{
  "n_mels": 40,
  "inner_norm": false,
  "moe_every": 2,
  "shared_expert": false,
  "epochs": 142.2
}
Rows from block 9 of a small sound classifier, named by matrix and row number. Rows with one number within an expert belong to one neuron, the router's apart. Each number is 128 + 24 x the weight over its row's rms, rounded and kept within 0 to 255. All counts start at 0. Numbers have three digits each.
After each expert's rows are labels from the 100 clips, of 14848, where the router gives the expert most weight on average: "responds to" is what is common among them. Only what is clearly more common there than usual is listed. The data: synthesized solo parts of chorales (CocoChorales).
# router: router (model.blocks.9.mlp.router.weight, 32x192), inputs 96-191
# up: expert up (model.blocks.9.mlp.up, 32x192x192), inputs 96-191
# down: expert down (model.blocks.9.mlp.down, 32x192x192, transposed), outputs 96-191

# expert 25
router.25:148125155115144118119095131100155093095138142094119127137182111098118134115174108112168117137121127098144139109132092136112133128126117125147122136147089119189141120129084149156103119127115148140115148087105126120082106112112166151084084123156153170134137113137156107148130126155116119098
up.0:095116157167131119180132128120123123152115123120133126169150089106148122159139158112123140129162121146127152098143128110144089154087084132128132125117097100112105110167092140149098152127145106136116134150106163135138157130134133155112125123151140151138076099127139120120094139123123104157
down.0:185150118133117130175128152149116126135149134136138146125145123126121068122109136174165121177166131118179128089135116112121109108104088109106125124116120109121116065158127130149044141071117111063140138161132137102122162165132146073117142125128091143142130109141161100118086140138108134127
up.1:132102141151166134174128168133155109146137156108117116150162101129086110114122143138136138145126092100153133120176088138112109126108129154149126094139107105124117133165097133139098115115154173139109146161109097101133139152098140130129151140135158143083141099116163124143096105146131108131
down.1:173152135158139121128148132161107102161138138156145181137132096127137112150090168157141128157157147138139123092126120130141116136072087113125112123150100100123129096158109098158105167096146102087126154172114144140109134167123134092101146107134114147143093089113160110108116144092128165152
up.2:137127117107150134131131141116126148164204116123155094127108142194134082106145128151122109145164115133151140154108123168090134127132111128129153137121124126066059099155147098132147109089149110105138152162112121125132122108141153173135164107128141140085105103158137126115136139120086104144
down.2:129127090101125119110107142096148147113140109103090077123091171145119111098170075130143105111115121132111168129125136132116153130170164152102130111140140160121147167120137133131138087126098143164126107144122080095144130101132144143121178162103104116072179169140106132122123109143113119114
up.3:162127117130135119143078146097147069126121143110150117164146096100135098121141120102126145106136134122148163109136120101138128134109146145149120159128089130155128097147085127162110118125120135150121126113097116148107134115126155172105121110151151151139126095132126110136127159149103135112
down.3:137167152161127112157140136151119150116098141128143176135159095103132121154110146137160129186140137113133067104144145079170103125121099126126125137092113095153140097111145150145096165122099116073121130132151161109136157164095100055101106161166127119157116138127137105150120085101146125105
up.4:096117125102147117121121134144147169134137164133104095130116163142121121116134132130153058149143101131116086101117123173138134147132079113058120122149143136125154129152139117127147134121132151089136119150153140104136121173103112081099171161141133100132140115143159147117103099111141112123
down.4:109109130083116120108123110095150130098142096122090079141097169157120126089181097117115126103079126141094153148100132140100168146168152142123132128161136162131150185092132133120159093148122133180114098125125086110142116092147128173152151144101109121088157146152118152139135151176118129107
up.5:141099124152118116122147126119113140180175079127127102137105144153149115122141161148101122126178140148147149114124123161139092126147079123117133138111124132094083126149145119122143138112152087115125107159116126129158143122126098150114147113123138124099089111156120119100131136113127118174
down.5:128118109101124127098110142094152133112134106113091074150094162144116106115173091126142117096118111137108165120124123129108156125152176152098131111138145160111143160130125108132137095136101140185121107135113077098154131101144160149122190144097106122077194148133100133128128129143099113125
up.6:140117152134151104164097152102167104123126124082138100161150097111110113146167144096117149107144134114146158099141104108141101127091135157151117163144091103156122118175101110164093118151137130118108126138111127141127142110114153174113121110164166139136112099148133098143112126154096122121
down.6:133152153161139131163127141158085124155114137144166152117171114104144101146082155137155129152163119126165102088141146116151105118105100126130116121128112101133117098144119129148099169101132107085110164151105152126106170195082122062109127112149143145141099093107139103116118113084131124144
responds to: trombone

# expert 29
router.29:152108119132102140096120142091102090142157119178153125129076122132172116101152165129119123096158118136152149151147134086124147120136128116137153144072114172136119103125101145145144094111149141168104107103133124164128114133128138164116149091117114147122098101141122162142131146120117137159
up.0:143117127131149119157161118140142164114152146160129128099113159124116126151135121150123110137141147123150137103163171140103097108154143128090120110122125092089111126131180103088089138081118120102160143165089148109132144151100097113138167139120147128113135125131131139116170103093124108111
down.0:140115114114164085107122147120145111135123126148077115156102165156162119143134153145112140089152124164121171123152107144133146155113111157088106149132117168114140133167115104157136124142129116141150126183124113125144109127150141129112182132144097133103157112138097122107127139075103140148
up.1:121126158097154086163085114111156148154139102079144106168115121143126107111134118159112144136124157156145152107117097161105122125102143150138126145187117113119138157174139080123148127142146120134124159169084157124108131099133193135157166124144185113115119110120131114121143123138125128138
down.1:132095114125156105112113156113149139138118123137065118128113156157161137146142160147144148115163126165138179117173109126151136125096118152087128142140115164112139119160102088161124134130137134129159121185120120126133127150153139112108168133150104146094153118119100107132113130069120148134
up.2:142106129184113150077148129119120111132164150167129135100128139142120105112135158120128108114147093116133110166160146102084133111123120075133152141093144166101106101093105137106187140069157140153115114090145113125125119155131109146139094131087092147132113087138140135156129133158112128138
down.2:115122158146105168139151086147087139127128130127174128102148112137098119124121119126098113165119137080126107154120118127088094103124132075168164093127156097134101111100126154070140146133137135122103135074138154134100153125126105141164076122127147100169133122118154137134107132155138107136
up.3:132106115160092132069140134109121103123168145173140133115120128151157112103155156100136107100164100106123127170151141108118136140134118075119160133085138182133109109090112133128171101090138157143097104095159108145131101129119111152108102112084105142127104109149139158137131146147130148131
down.3:112145138133088145152124080149100138115132118119201147111163106102110120106119114102128112167096138086112096155103143119119118134136131101161148117119141079151123113102143174092151136148140124123105137085131159122121133127109108147133077143115154092175094129143169143134110129174142115116
up.4:166124103090156094162096077119124127134142132131131138137119121127138125136106122140132129128139168153135139102054123165131153149140144143137104182171123095132117118137125083105104160121130077127170156165084129157112123122127130130137145119139142147134100126096110141114166150098108162134
down.4:156118122107161087117123132106139109130117128148082121152098166139185122143164154132130138084147127191125171098128130145132148157120136153110099176135096171126153125167127094175109126121135116140168128189116119143137118110156159130099170110137111151108134120131102120112142143105116147124
up.5:146149141104101143129147133147121128114135108139136119129133168136101148098120092177118090141080160114092092126118111170090103134141082119130137158131141117143138118129156112149151165133157130126103172120125110105139159124104094086159127140077163071116164128161156131074170120179138175111
down.5:137103110112168105106125145132150126130123127130055118135103158156171132127129155139129142091159134176126156108159116144138138144104125152084110147126121157127148134153115095156110116137129128121140126188125119133140140139140135113107179126150105149101155120126093110127130133107109139125
up.6:101126128100111080126110111127113169080112140152119119121130157124162144115167113124149105140086131129076103141114157117156147160112096110095136130151132145166192145101127153143127130156088152149114097119175152127134128136114083111096116140156136102159123133144151131118116126148148133107
down.6:123167124116133092140112100126121154079150121133172168156152127131139151137128110122151116135097126142075110137083138132111142201122082103138108174140103119141171117134111144152154134128108090108120117145121136109133121130116117144087110157122114113150097110159158111118135125164134175082
responds to: trumpet; note A#4; note A4; note B4

# expert 10
router.10:148129107157145147126156096107157111103094139170109148127111091102136145119097115122155138143111130159143156147134159113145160139137163152146114097113160137079149130111137162125124103142089136150166093152153094154160116153152152157100160164152086166118142163092125160134097149119140150141
up.0:111116105139127154136143097116132117101104140147096163109116104085120102113111098103166160140094106165103146121117163109100155147159167141151122090091146132107140118111100154140120106139097155156163118134152115133144104148164142126104160130134104173110127160087110113155104116100124148124
down.0:106121137168117159093148100151113123166120146151129136115148102125152135146099148143122109148153102152119134154121092117119160138108119085137164102134166130095126132174098138102143175121135134145128130155145148132138119148135144112082148138133120115144076112097163159121109154118140137190
up.1:128127111135094163133140118120140117087095121150101156124110102080097117117117087092166152141109110150105119133123172111121156144166159143157113101069136129110133105092109159152128108148104160134154127129152103147156108132160125120115158150111103170110163164092117131156107107111125135109
down.1:117133132165126173101119102121119113164124167159148148114144110115147120132090134142140111153147091156118140152103077110126181135111113066159170102147159139108132112167119155115147160133113142143141138135149150123142110141142137138086141145137116125154080125104183159122113164143146151179
up.2:108117111141130131128178105151121116100093149163102147086130121092153117131123115111146146138111105168090119120138167098112144131149162152133112101121152145139164107082091164117113125129101145142141119137147124144140107174153106099093150138153110159146152160098124130146109112095149136116
down.2:112112151149099150107138132177126138151099107133096138105166095107128154148124150112140129180139107131085121139156093105149140143095106086123141095112127136104137114161088151121147147125093161145133143160132134130146124133124168089084136147132097120155106128091165119150096152089139121148
up.3:111096110156127126161165116159139130131099146141095162107150105096161126121101130116163161151100092165103121135152165080121141144131159150153106078103123133125179102116089163119119142146112141158138133167147107158141112157150135097094160122151114164116135154077125127156119101089124138126
down.3:112102120137092151103145126173122145138105084136086142112145110106117175157123163101112098156151086130095138138153115112135117142113110070121147087110125146099140147127078139122154127103125154125135120152142144117156122144118117083095152155120087112142111134081150155157093149098133087144
up.4:105084120148139143149188105141125134109101142149098153075137107095144123139117141106141159154111108169106126121134162092101133138142162143144119072099143126123147102109094154107118134125114142141146115148154129136135123189156108103115150147161115158139132153076127122163105100091142124134
down.4:120119140153107152112142117182125152143099121145088144104170108097133143143120155124149123170131099135096123146148107104147151155100116082127142094114147134113157143162075148132153154127100165144130137148141138134147138142121145080093137153149089121155102134084171118158097146110141129150
up.5:110105141101127085143128158153118127115136107148109138131146131131117140111120143101139129107118086111129110114158138131140136119114141135121128128163081152138117141156118123138161171101139148133130213174058142125057137110103138134107159114103152137102105108108116123162135150110101107105
down.5:133122111114137095133135175152146138088117094103106141132124136110075129122133131090119163126113138116143081107163152141145076133147135178118107135116093119148140133092129139126130080146132126094116116113105090121123168125111103115152114135113127121098181139138101098128123079122131114076
up.6:126118136150146149114108144111138120135137171139141132131138120120096091102124140126169129143154151091124125145136137123139108115166089137153139115106127123145083105116182161133143112131106154085117092082154131095141123141103140152130099154095137123141107140150163112104108087168139119104
down.6:116125149104094098141133175139137140100139076086104113157104132117102151120145114107108152101117141107158093143143153143151087121136091164088097132109112110152144142103148147111150092159129109103100077110118092078132149116124102125161111133132140125113147157139089115126132107122139101084
responds to: viola; note C#5; note C5

# expert 5
router.5:113130175115162102161132110154129169125111145113108128149155150160139175168138152134152163152102167138103138093101105138163141163101110161124156099157121123147155156171114162148150148173103164152132121127151155130170141122109121101114099107165159120142115149138130107137113118177172142122
up.0:126160104170084161137164143133155074160128142133158114144073108113102110109116136157107115129181124140166126145130117174090103120130112115167102170117141122116101091120151113086102145123162095082140130127102090136117150127118106169157120143119141133123119136116125154061132142139126149145
down.0:125112143134125118123181099159084136147161093143114151178103141176129164156107149134115123104135126174120132143089148177121110170131091103118086152172155159133120139128113136124144113152168100152129119120166117140159122110129096148101113149112130122123134143150143163086166127141146097147
up.1:170139061148074136107127144114119066123109100137122102124116133086134129125113112121135148090125124125113127153138179143128138143167153134177107166130125145133137105120113132152102110127122116148134119096127109171118148119138126137111116131121125152152122160114114122112136128135102124101
down.1:126111144133122134121184104150097128127146095132110158180120144152141169148117146133109136086132129170114129144090160176124115182133107106130073156191155144140124141120120135133151119168174093157143118133157100143169119094127106150118111132101121136133137148166134158083156125132133100134
up.2:140151101140110168147135159100171068142136144124138128140081126097106101124155106136115123123156106128168128162145107136104095119147136135184112169101125129105101065116154128130055125102142132104135137120110063137117142131121128187153120135102129135105139131127132134119129132144107141122
down.2:121110141130115122126176099153088124129159077141116155159108135171121165148097152133125120094139117162107136145089160189129123176140107084122072145180149151134099136125113135134146132163176097150127118131176114130152124110124106163098115136112125124127130163168136163099158128139152107142
up.3:127118151121163149152102140089133117134119159101144122112150088112102091125130149125140161167143106119129136120131095114139146080145139125169183092111119109140119131140116165160142119130120146138134120086149144081115103127140168162119092152134139138141120121129135109146092148166151121119
down.3:129120174113127136105160086131122144107163119143112134146120158182121147114153129125077104120080121134113131188094113151086143150103119086130156146178162163151140116114111114095167124164153151149077099106146128145153090103163116159140124132127122113141116106150157153125139163162141170138
up.4:107133155117153147109109114108128114154118122114200119108129115122134091077135129110103147145119139105124120142131085106145157064119120091152177135139124150153131119119138159128172146125140133144095114110110130143094103097117154167141104131140134121144130087110111134133121175154155194162
down.4:134072150135160163113165108147089142140149105148106120110097166171130159114123139138096120107102121154144131167113126168097146124127147100141153107162182182119077124098119111100156122139187159156112126120152138154149080106158100149137119120125115157142125124104124179132154147118148133165
up.5:136124101102173123121170110131118131138117126103111093118105179124132141127127157084116138096129133189134127122087093135125139120126163147072084117153175125146112126121116113138137096142109110133209084121162119110181145148161124113118161125136086101118146192134103141114141131086153118172
down.5:122147107155101144133178115159136101130116103131091152129126114115116126133101140108149117172117089170086089144109114139114160156097116128135124099120141148091155117123092159124130120149123113172166135155155095122162156153153134102104163173109081126114151159116150164080087145112141144164
up.6:112159108148121125117105127140179115153130152115162099130110128105110133096109113127142106133171132103150102100162146161087114117163102108133127161093122133140134067119169135087130140120150120085132136147089095121093146152081095131145143161125162105107154120102140177085138106133129158129
down.6:119110139139140117136173104162079132130149081126110164160105136153142160128106157127133106096136135148106104144089138185141113167134095088127075139167148156139126133129132125145151130161178100141120130120154111137156120095110099151114118148109114128128136156159143159088165138137138105139
responds to: trombone; note D#4; note F4

# expert 1
router.1:089119092127091106104116135112144140092149147157132140149142148123155119122185107112126113146106102118086108154139165101117141165119094113106153153106143156131126134099128146115111137135109126126105093098147116152115097149114083122122106159113128148134095101135159141133112137158115153111
up.0:123144123167144200119089144138146118151125127115136152131117096126028138119087132158122131149131098113155114121115070131117125112139121117158124085109159124099105112114135136116115096147155119089139129121152096100165118134139161151134096155111103114098153143122133145125126130145132129152
down.0:163096124125115165113119172085142099162101138111121093106096117096112135120131135107155164104140121121163131099172115113139133091140180173141128085078142149098091126131147125162122090119115156135149143145114079135153118126139160119150151097120119146088129140094089118112114106099093107161
up.1:131156151146140188145103133152124101124118142118110164099143096123074106137117163123145112166117090129125092146151070097147147129111111116151181075097143122132151087129117148107120111120137150111117146115129099097152121160122174106133140130116114119123147118116147099125102102111141156126
down.1:173106123116119157104124175108135104157097135127097100115104130103107116122122122118145144102117123127165143100167100127132137103114182163109119092099132146101111142142125104170127088124128163148150155151111073131146117123142161114166162092140129143090142138099089122120126104113088117151
up.2:112113096103091091106117089104125154096133125169138149140139150135178112099157110141142105140102125123083126164111168109104153167113109094098148173131142157155160163101133134120143151131098150154117103112154130151116104126128106127096119129107111130156093097145140154136116135142134156111
down.2:075163138139149106136125092152126148113165118142168145140158141145130122131111132148113093164130125129103106158110146125104130159129081092140141160158130099149149110115129146085120169131125100105099098095143176111108128136106103151083089173117129104163118116160174145127131143154164142105
up.3:120126140107147128105106206125158185135108117097097101111137148101147151134134102146148127143132146113157135084190132110163098119127149175099131098092104137129142168161155143168102109133081126159141136133125142107116154130118157103124148146162133124115159153127094082175136078132131089122
down.3:171112119122113161101104175097143107137076136122109111114101105093105118106137113101158159113126137122154125100163122109157141098148176173140120087076132145114108137136148136181106102127097171138153141134121073121139118120141152111156152095126128150097145160107103118120120084108095117146
up.4:137148107135123175113108158117161100153145144143136157109108111106072088115107101127163103155153094118168102104133071120090128082162142120130155112102163104125083086116168157150109089106137137109132143114114092095121151129129183114152123142098103105120168147120130123115102145139118133139
down.4:167109120135134166112119179090148098148088137116103114101100117102108118109129127112145155116135129127161137104179101122132128085135168170121124093079149132107094123130133115170124094125125147131156138149108087126140115126146172118168158091129116136080135143107099123116119096104087120155
up.5:134126124150144189112099149118163097154141143124148129091142108132074090121112135126141121150123089099168114127162067125093150074138147110136155078087124126098104096115122169119120068099152131107136130134124103117124148150144174126148141139091127094082172135128145113152095143139127115161
down.5:170112124119127167112122175096137093149088141134118105118094121097112129111126133107145163103125130122160129100165103129137134082132179155112121094080147148109096119130125114157129092127131162140158140147119087134157111117140172114166158090129132135077143138100094110109111099108089108155
up.6:116132112144133181098127145128151097151100148120141139140128079094068132103099165145141155153125111118149119139136066121136155106126138128175147093080161141118107077122120157114136062141130130119129126119103108111130101119149186142140118134116099118106150139126138123120083132124129150160
down.6:165110122125106161121134168114147087157095124138092129113098122094113127124120136099137134100138124132159135103166108120147132097134182172123116092091131138098093131130125108168110093122137143134161137157116080129159127131152157110169162094127115137081138142092093120117120100096086111146
responds to: clarinet; note G#4; note G4; note A4

# expert 8
router.8:152102129150121114130161100127116088159115129148115161153143120145136142140122154174096163099142154146126152162107177118130164162103149134175125121153167151133151128152094083141156139145135118153148148133146155152130142123168140155152147086145111153147088156093107182153140163121142152170
up.0:124144153085169105118128127105111138183136094075138076199093141191135113106129125110088136097145126145177143140116079174151135136096128137153090155159129125117099149170127074127139099153152097127127151159090133138108124097128145166134118096158140105114119100148109140108146153139139122138
down.0:109132087127105064152108127128121122147169152124160129093140111177136140085104120128134101118157118124161096076164141173138130125115115108122132114157138084102111091103152093126092164118161116148097149136086164167098169109124091122145138097087126128125095088113096157133140147121126143139
up.1:136174155159123149132103174165184123167120177107125115105143148096065170153142082122151112170122119111111091122173100117141083119126120112132120137109117095135148120099149146127137145123110147097103165124106115101124147128072138111151107147108140053132202120130171106118104114150128110098
down.1:144134133139153125167131168140109148105120133116117151141139129132129168157150163128140168118131142135127139105147142121144091128106097112124122143127072116179141114125119128148136119147113106104114121093151144115125160127097112104143095136141125108150141142131128085132135099159118118056
up.2:141108106162096121084134114131096114071103144200115161103138108102145148112133151158120138130092107138067113160123163080149146152125130111146150115134167174166150078093120130148141115126118147143125093078173146126118117144139102132089127132134103143168123158107143133136110129132147168139
down.2:140131141145116168111143110177114144137104123140106136109172107087115140157087147112159135158105095116115102128125108099132145114120133115124161105106160127122128148169092165124158130140098160117132130132137136075158119163100150096095136165151115115157134156106166100148100125120154107153
up.3:118110104159088119102130116134117124085110154192115161091128122093136120114127135160135125136097121142064115157118174089131151143115132117131154101126169166159169093104119128135139115140110159133129078101178136120141133134134078118087123146137097134168127153099138154131117137114164167134
down.3:136134130154131168109135130172131143134090123150107142105162106082120131159084139117160136167102103114104094122127101092145154141121129106130150104097144140122148147159105181135169143137107159140145127133149118095155127162095161092107133166154109122155136152102170098151101131121143126154
up.4:115183130112130098108098114167113165132118159122126086090155167131116157149095125135183108154132168130101127101130138145099143121126134114117101103140126109171143171145148145131123160158124155135144153089144143097144171121084101049108106146116129068150132130131147100145136107116149094115
down.4:158116136148139147169147173151141131109101105113126147146125117144141148154159171136127200120138131119120185125147136138160092141103100114137142148115113126165128126145102138152172129158115121129138096069140138127107131143126121131136109129149132140143109147117144100117131106154129137067
up.5:135125135104149106133157142099111115154143098073108100191105119164146138145129132102099135091139134145163150122106079128167134131106136157134092130166110118097093151168102082142134093168130068137141132163127153150146120110157173156135139098153122138134110132159114113127155163117131122157
down.5:085133110130123094131105096128140097160148161148148124116114121146137101089095126140138088117149113150145101102137112144112168137121116134142116112141139113084122102120154100135088163110145123158133151181111125168119131129149136136098179117107136117109095105117116177113129156100120154187
up.6:133154104199110152088142117155134111132106141166095160099156101077122110141101140117144131148094101133078128135119107090129123149102121139130173097117141117121147112144124144137129142143092131127132111126177137127149158149140127070088127129139092121149140160118140134135055133116173149138
down.6:134140115158120167123164124142161128115083123140089163115144111072109156178132136116154125157112106156079117154104142083143161141144135101142155121085129142138162164127105181138154115156063160135156109141172111096164103163100136105109146162148103134139130192111171114139103122115132134138
responds to: viola; note G#4; note G4; note A4

# expert 14
router.14:092104132142129108130111102137147143146157104088139113134146117127138119135149136111112136116148138146145109094122122118108079122100093119130091146170105145161157078141100084099148152104149089080093112163114137173090081112127119161115116114145149145138114106134115142124144156109108127135
up.0:127155076110133145142131108100115123124152135167159112120073132150152104087126112153132106128122140135135103147078118171119174122151135091147134131139181135115122115106188117141129126115160140127170138117121131153119094127126126152130138115090135135134120106113111170091150154150117153122
down.0:089126111104127105135141107112147133086151117115123130134096141143110134090143076119095124131089127134091121182116139136098166159153161117147120088129169136123159149106148133088138103165088166133119075130141118132133104100144113185125155167126093152097113153144116157123140126124122125123
up.1:146152080107118148145105096130113111120140140157146114115080135152142093069110104153128112109131163131174119141095136179124176121152142101155149126152193126125110131104174140126110131136155150143149117109127151140126126112137123149132136110113125146107131127103114168082169143137130135129
down.1:097127095089120110122148115104148126090153116123108134131095149132118128095146081117086120124088121132105123188116147140091162148148169124144123107134168138121148148101135127073145103164103165140122078128131120133141085095162119173140160146128100158101122152144112156109147135134126116124
up.2:155158112120130138116123102105068108103151100172167123120104103168120060091118143117137132108141124168123123128077141162137152123131100077143142151128165125107084128116185133140109139104125135147158161118115162150118111123143125130122104116114113103127121117104125151099158161124156132110
down.2:088133106100130105137136110109147132078143122123100142124109146133113131094137086117076125142081129128098118191112139115097171165137164123149129102125161155143159142100139144070155098158096166137119079126129122130132102108147106173129162161131114126090121141126119165124132124135111118111
up.3:136147112127126110104110156125157129115093130160117150131151117125089160177079105127174119104099091086121134134163124128133108148139127160154108140090116166117124153113107130144124102155105153161133142142106119108124143159116153129096166096130115131096131115130170105190064150159100100093
down.3:091139105101126113126138111109143126080156130116110132130105146141121127085145080125098116128085130123100118175112143137094163143147154127144118100125166147132152157101143136064131095158095177131135078120132114122130091102141101169141160158125105145099116142139116142106138136143124114119
up.4:153140084122137161118120110116113094121144121147149129108086122152145092090123093160122113105126137129147103135088127139116176115148122072147142125146189131111114130104152111123121136110147138157163143110106114151118107109134108146140137133127144113110127109117112167105164135139127145131
down.4:113120101090122093130148126095144131086165112110128132139104147143121136091146084130085134113092131141104142183102150124091161152141157126149132116134156139133148147095135138076153095159097179128116077129135139121137094093149117180122157160137109151095117155147118152126143131122133117123
up.5:153172094119126132143100096113103103134166128178156095134087120152142087111106103128145122118134129159131110151098145173106158109149126107138120134143181127132120119108190148141100133114140126134172137125128138139120115115153130151117140118120126141126101129127133154090176144156132143125
down.5:102122091090133112119146109102143129087152123110108128137099144145119129094136082125093123122090119132104123186110143132082167152150168133146125097127162144130160149103147130080139104152105170141127072131135118124133102097138111170130166160117097158094117149134113163116137131140131106126
up.6:103137161159121107134105128150137133152166113104153120150165105145153118156139143114116135137157143133147125093132112100131077145088100114104106157164081139161135098170106103136127164098152096089098163154105157145103128128107141147105109107163160137144109101150125112114126138111098137150
down.6:155135158168124155130122139147126130171088133124145138138160099110132120165110175131162142153176131126143135078147120112161106114108097126114139149116089103136107101152112126173128156097142096117138161132140144130121157156117154091113090106134140120163131117117146092156100121125137143136
responds to: cello; note C4; note G3; note F3

# expert 4
router.4:091100134154119113128101105118129172112124137142155147124143126112156127121151146091131125139149138120118105126105137105161123165145091112107113176176109134154164103087129137095118176140108134124117124132132167158118123145131076116075096110164154156156113135164137136116153131133165141103
up.0:150132158153141177132137143162131101172113120068128109139140091115122129169158164112096169133169113098170120133169056108144081090115126131127139149097117098125111116161109106125122128131111100117109138135136121106129136129132142124166123132133110105130153099130131124124129124104122120187
down.0:165112122162128157129137172151142101169103131141122115098111108105137140124104163119139156110155140130180141069164098108163118084113159167126117092117124127105110112155116105145115109130122131146153166152138101130125138128148163098146146107163116135104135133101101101127134092095097120172
up.1:094103122130129091138120104127095176100110152155157162116151133134148148119147130114157125153141140138105114121092185115138139166143089093074100162168116127152154110103144161122130166133103133098103099118174159148111126165090096103091116132157140157149098121136132141125142100138157133108
down.1:096155142096127096111130095105121157087165130128143130162128152167121114123154093136097101143106125113081102187094136149100131176136092092127137166147128127151153135107136128098142153127136113108089104109116134109125112125108095171102103154099130111141126117169153152126121162172160136083
up.2:101108132123132083136124108117107187114094156151158145114127132121167142124151142111159128146155143135104119117104178106156128168127091116074096167158115125141156103102149151117141158122105122094112107112164153166117115167093095119095110123145139158144109124150118139124129106129166121123
down.2:107159138103132098123141097109124160099160121122148133157122170166100123118143095161108101146107112121091101172089149158093130173133083098111142170142124108130157140095148121106131144118133121109094097111109141110135138131103090169117116153103139071130142103163166160108128152161153135086
up.3:100105128118121091141113108130099179107101152162161163113148136119155149118145139113154119154146142145102110100090178121146140171127092098082112166163115139141155097108135152106131161135102133100115104110172156158113131156097074099091103127163134140142103131143135124128132107138160144104
down.3:100146148091136092119128095098126147085171122112144122170124154157106113122155096145096103139099120114094114186093147147097138173140093093122138155142123116145149151102147140114138143125138126109098095114119143119117120131105094167104099148096143106132123115174150154132120160177160137078
up.4:146115155147163173131125179138140098181129113090136102144137078112112113135132165124109185135162117090178131127164064115148099086126128146142146139090108090114108114151130132141150127136110111108137152142112116092114122133132159141141129149151117125135118127128131106144112107100119110183
down.4:163117117159123151135133176151143089171103140128116116091121106099136135118101157119146150112158142132181140073160097098162125067125160170129109093116127123108094114165115120151124115133130134137153162161133109128134135125142157093148154118155120141106126133090105097136139091100101118173
up.5:135143123155145144104140144137160101119124124119094132166131113133117134161125121151120127135095126149119128156123119114080131162091116136125073137110127103102129143147084101116112122150143089164136133168128108138142162155122135116153142135106123124131125137127155121099127102147125150126
down.5:154099118168108156128154140158125104160092130155111134089150094096134141153102175112169152135155127134158141083156122094131119084116163163139124074120130131106105115158113119147124126122129124145164162168146134149147141140150150083141152121150117159128119148085116110133138104078112121178
up.6:141140162171145175163129156164146086191109113110142133139141099105134127164128173108120176146168128072167135126191067103136094096128126118160154115093128073132101121131114122123127125116122119112126153126103127099109135129113152125168114133118137114142145120128137117138119120111121108172
down.6:160113104161117157127132168134138100166095123136106117086114097099141132121110156115139156120159143130169139080163105104164125085120162168121114090098116141102106118145121117151121101131130129146157168145130104129136132132138163099150159114160116146107129131087096111129139090076092113176
responds to: clarinet; note D#4; note F4; note F#4