Rows from block 8 of a small sound classifier, named by matrix and row number. Rows with one number belong to one neuron. Each number is 500 + 25 x the weight over its row's rms, rounded and kept within 0 to 999. All counts start at 0. Numbers have three digits each.
After each neuron's rows are labels from the 100 clips, of 14848, where the neuron reaches its highest value: "lies over" is the class under the peak. Only what is clearly more common there than usual is listed. The data: synthesized solo parts of chorales (CocoChorales).
# fc1: MLP up (model.blocks.8.mlp.fc1.weight, 768x192), inputs 48-95
# fc2: MLP down (model.blocks.8.mlp.fc2.weight, 192x768, transposed), outputs 48-95

fc1.445:507532486523478505535479543487460477481512526529454520511504507510523508448545495534524484486510493475488478466524479465492498497498498517468508
fc2.445:501479460487515471522482517500525511507586526531483485491533484549488507496519512500516487513488514502486462480473492485510489471476526483502478
lies over: silence

fc1.54:497467483462511512497507498461496522559526514532493471561507496555498544462494501583483550475518526462545489491532485496508516510497531466482498
fc2.54:524512469481519478540508513489529500554522512485494502467515530486520514513468515520562520510505508522498557499531471506482489503503521521496498
lies over: silence

fc1.376:508512508485495480509512505474444461475498510503528543510484524530530499515529513524525485506534521480504507448508516510520467492464503519469509
fc2.376:485451454479494484495508493506509503487585529537533479514538507508471525486508506463470488536505492490483473516458499487512496468521501494510499
lies over: A#4

fc1.693:529478465499508495468510477481518505526465482488513544591510479512487539477537460521547509475519529477486509467486484511521488506488511504523494
fc2.693:487459515469520474461523498484507482527583489532533471497488509493491507475513495541491521530482505518527473522492468475471481498519462510507459
lies over: A#4

fc1.169:544465469469482517539513496468460460510504555497523455533497541533564523512533460538535520487526491477520516505507516517520475493481481506499486
fc2.169:471462464488506459460493516478526504498581542514530487508547487507484541502487486477496509529514503462504484505476505495527511474533502488517491
lies over: silence

fc1.752:495489486532482505502540493471484485481507520503469487534515524521564499481529530501529523505530515508510492477549489479525447495515503470514469
fc2.752:483469479539472501502511486474505528458514512515501498517552508558467470476465497486477528485489514496516468492490502483496475466464525490486463
lies over: A#3

fc1.209:495493461541459505503497512500496486464499518499490495576517539521521494497546504540538514503519509488508480448527478483510495478494529527508466
fc2.209:510508485537485450516499500477499514477518490512508497518548495577452513483470495518489490475483512505512483486518477493528479505456512484519503
lies over: A#3

fc1.465:522528495488510511435535496496483497542440498507506523557513479518558524532511466543536489476495510471490515477499488495505494525481488448492516
fc2.465:494498501466515459450515517488472471522585531521533494521488520503538525486520490519466528514493485489525466507498496478475496503517459491509466
lies over: A#4

fc1.139:508492468502520506485529539495470463568471514533510523569482494523507497511504490516521498498513497498494513445474472474552484499466513522524505
fc2.139:504483502476494481464499511511506491502591494548546464512503513505507518482525484522486505536486508497512460514501490477482478471503498493499475
lies over: A#4

fc1.13:559459451492508479515520487474510510529507469477474465509518522545510517493536521483527459485531507515560482485521483505516473520482483512497512
fc2.13:527558544513497544493485474524503477524466484459493553493471480484459498498532480548479544474512558527521539480539500493489505524480521516499538
lies over: G#4

fc1.667:537491496458501496506471489536456533496494528486497517510495499496529528466570508528476511503503532491495517460471502508529491510460511530500528
fc2.667:476478514458499484476501479500530510492594514522512462512531506519504503512494523477504479540500490458507443512431515482496522456523497482469470
lies over: silence

fc1.649:501506503485479482486500466524490449484482462517472514530465526516495502493548498558507530474532511490495461470510483459536478487527532551523503
fc2.649:496465471479504466461514484497523485472513486544492469526506496532482475509486501483506468485523537495512459510466481524537512475482520491513455
lies over: silence

fc1.228:476546495492486481501511485478469479527480490524459524525471549511517489481530456524507501467511536498489501482523500480494510483544538531538486
fc2.228:477462467521508513491461493432498494445537506527476490526517524506437482480498504495476501518496512483517476499496466501527527466463534528493458
lies over: silence

fc1.429:505502504456495476478496519531441505506482485511451507499500513519526495494525486526514490479491462476498523467477470517522469478513505538470478
fc2.429:491480538515521506467513492492492529500526490516552473505511488457495542451511528470465489526466482470518476499511487485481495542503499487503459
lies over: C5

fc1.524:509493496491474456511520495495494506498458526471485519491458520497512488484539486525520512492510483492476528476516477489488502469533506549483493
fc2.524:454429492495484494474505520499513500483561509539475504511518526526503497495513507483457499517504517514511462504495494487516518450491501519521471
lies over: silence